A small multi-label image tagger, trained from scratch.
Model: 64-pixel images, arch resnet, norm batchnorm, widths [64, 112, 192, 336].
Data: trained on photos of plants, animals and fungi (iNaturalist), 77898 training examples, 40.3 epochs.
Rows from block 5 of a small multi-label image tagger, named by matrix and row number. Rows with one number belong to one channel. Each number is 128 + 32 x the weight over its row's rms, rounded and kept within 0 to 255. All counts start at 0. Numbers have three digits each.
Before each channel's rows are labels from the 100 images, of 14976, where the channel reaches its highest value: "colour at peak" is the nearest of a few named colours to the mean colour under the peak. Only what is clearly more common there than usual is listed. The data: photos of plants, animals and fungi (iNaturalist). In brackets: how many of the 100.
# convs0: first 3x3 conv, stride 2 (model.blocks.5.convs.0.weight, 192x112x3x3, each kernel summed), inputs 0-111
# convs1: second 3x3 conv (model.blocks.5.convs.1.weight, 192x192x3x3, transposed, each kernel summed), outputs 0-95

colour at peak: brown (55)
convs0.58:137130136128126160115134126148128144124131121113115108126133159119122131123255127133128171128127128130132132134137123129125158127134123138131132155127128148137127126116119127123150130125124128130128130129120125141150126129128128125124149124119217127121121124126124028114127123134127134126127129123121130128161130139137110109123126127094
convs1.58:150124183091150143126151127067202141173145099142139139168145124117126102106129129139129132134166138136112135139139132094143124129122129095158146136137136068121141118136129069141153118109087108152128102133134077102156104117105128118081132122126126135137132223115132101147127127119093161113

colour at peak: black (46)
convs0.9:131141127127127129129126135130131132106126127126128123167125134128128128127127128123124104128125130138128151118129123129128124128139107140127128146128255128129129128125150149129128137120129126125128129129128173129135129128127128131126129134128127123125128136130125111122127130127128123128121128128122129128125127110132125132132124128127
convs1.9:127128128132126127125176123128122119128129126125130124134182129119080128137125127218124048127124000134112120124128079095123129120236123129136126130000181127127127105128115127143127127132154127125128127134147137131126131147129128132136117140132139066126131133205126129122097138132121128091

colour at peak: grey (76)
convs0.157:148139058124123082128086146128124147255166115110130060175142183130179127110118125112112131128122130133126029131114128133136127128113121133127127093143122137175104134143146114192113139124113158067121117112111092107088130126127129129109121124125103114124133136128121123124110255158118131123077128149093126160203124173188146134127123127177
convs1.157:146104129170110158139103129156124121142131123144144124125102102092255130143000132143123132126128136125121125137132120126142144049121129120128123119127122121129114235169138118131123136101131107130133130151148135121137136131146128134150102119129127161179129124145088108105122119139255113119

colour at peak: pink (32)
convs0.145:104120106128146122153157152119136069134136125146140131105127190125115133131137116142122120124082121126110120097251105128167133130223119132121145133129221088158121115120135135127226140171123133121143107126109095255156131120127117139154152122124118127036118115113112121150131127129130132149110124121112142142135128116175212122125140126138
convs1.145:129125127127128128127129128128129127126128127127126128127128129127126128128128128128130128128129128127129128128129128129128133128158129125127128130127129128127126128127128127127128129129128128127167128127127128128122129133128128128127129127128127127127126128128119128132132132127129128128

colour at peak: pink (26)
convs0.171:139146125130132248140126116121114134105133130139074128147115142126151128111095119111119118128123129124129152123125126130126127129110129244138141096129126155134109128140115123128118093095122194135119156131133089152167125127127140126129109129118129124134168128125255116132255133141124143129137157136128139095128118116109150153142136128116
convs1.171:168125126138135142111140130157161150123130130125140120127246113159126117119125101130109126061116132118133120130129132111119159125129126129128126140125120127126105127128117131136138132137140112170221116136133120126122169092107128127097178130158145115135125119139026128130121065123119136130

colour at peak: grey (75)
convs0.176:106128126128128154255133128144181125134117130133119147159154147063132128122097126115130118128129131176128125122133132140139144128135125152131128136127122102123117122098156124126110133121129133127134131129122131114126138128128127139081135123129128129165128131115115123126131115120123131127117157116134110127133135136153128236161124128139
convs1.176:127140117125137121094081099146107131093102144210128139113136091123118117132147147122100091143131104141103125119196154149147141119109126144121130109098098138131000109138131142172000085152128120135101088122142129135119125137142128136148088128144151159119106105129107118050121014108145130113

colour at peak: brown (52)
convs0.120:122112116123125124168182130155132217127119162123102121129151130134145124127096124121093127128122129126140247235134129127133157128120152127132098255130129123169116125121127123125118122083127131128124135134146058111128127127128140128082139132132131125128118108175133124114234136135124140127140125182133122132111123093122116208146128128131
convs1.120:128106126103136131133130140121073127133130131119123123134149109130130121132166120129125130125120125118138126140126121092127128126138147131139137131143122125129117130126126133127139126134077126122137129119120122116144120136139128131141121134135100125109134126138126134126130127129129127159

colour at peak: grey (77)
convs0.110:158139124113130137088096094255122137119128174162228137255139137127136116133069125126127117128127126128120129123097128133117086129120246111124126125128129132117118111149128123132125160107113131137094085130117124107148144124085146140237128124134127112123131117139132132150113143101122154126122132106128138126105125162150089112133128128097
convs1.110:120125128133133121126131126131127123133129135128134124122138129130129130130125130126129132128128132130132128136139133135130122128128117129112123130132128133122125124128131127129124127130124123128128134129127125124226131130126128132130128127128121128125130127127125129132129127125125127129

colour at peak: brown (50)
convs0.124:101201197143149129146082145131129186134119118130091153140103147129126122162115121146121157127123131126131150130126071154111192128255082199113113135131124112108131110120127125141131151145146128135103145135067169109123117133131129139018208134133182131110135114123154127135107131130122183151117122130130132133245145117110141182112132129140
convs1.124:127128120255131145137128121128136098151134137128141124142109112119138141129121137126133124125120126010132127131139127129115127143099118135144132137132126124124127134140141126134131131129123127137107124116120134117127135133141128118000130121135141115131119143116123120143126137137130128120

colour at peak: grey (78)
convs0.161:141119137129138125117133137255124093155128122111045127131117128127082150195124134100118146128113126123124114129123163130124134125131245160127127133132126145138178130128131125127137109112133255134129122126129087102146129122126120104127129118125159123126113129255104114138142123116131127133119132088136132126120149115130126114119128127175
convs1.161:129117062129144187134167146133118130119118041131124136087136171224173131096107026126135132133145145140150145135146133122128118105156041097095103087017152179087109143139156129141088127151132092132136109029115129117107100127122118129112170127126158123092144132147118125102124132128120138150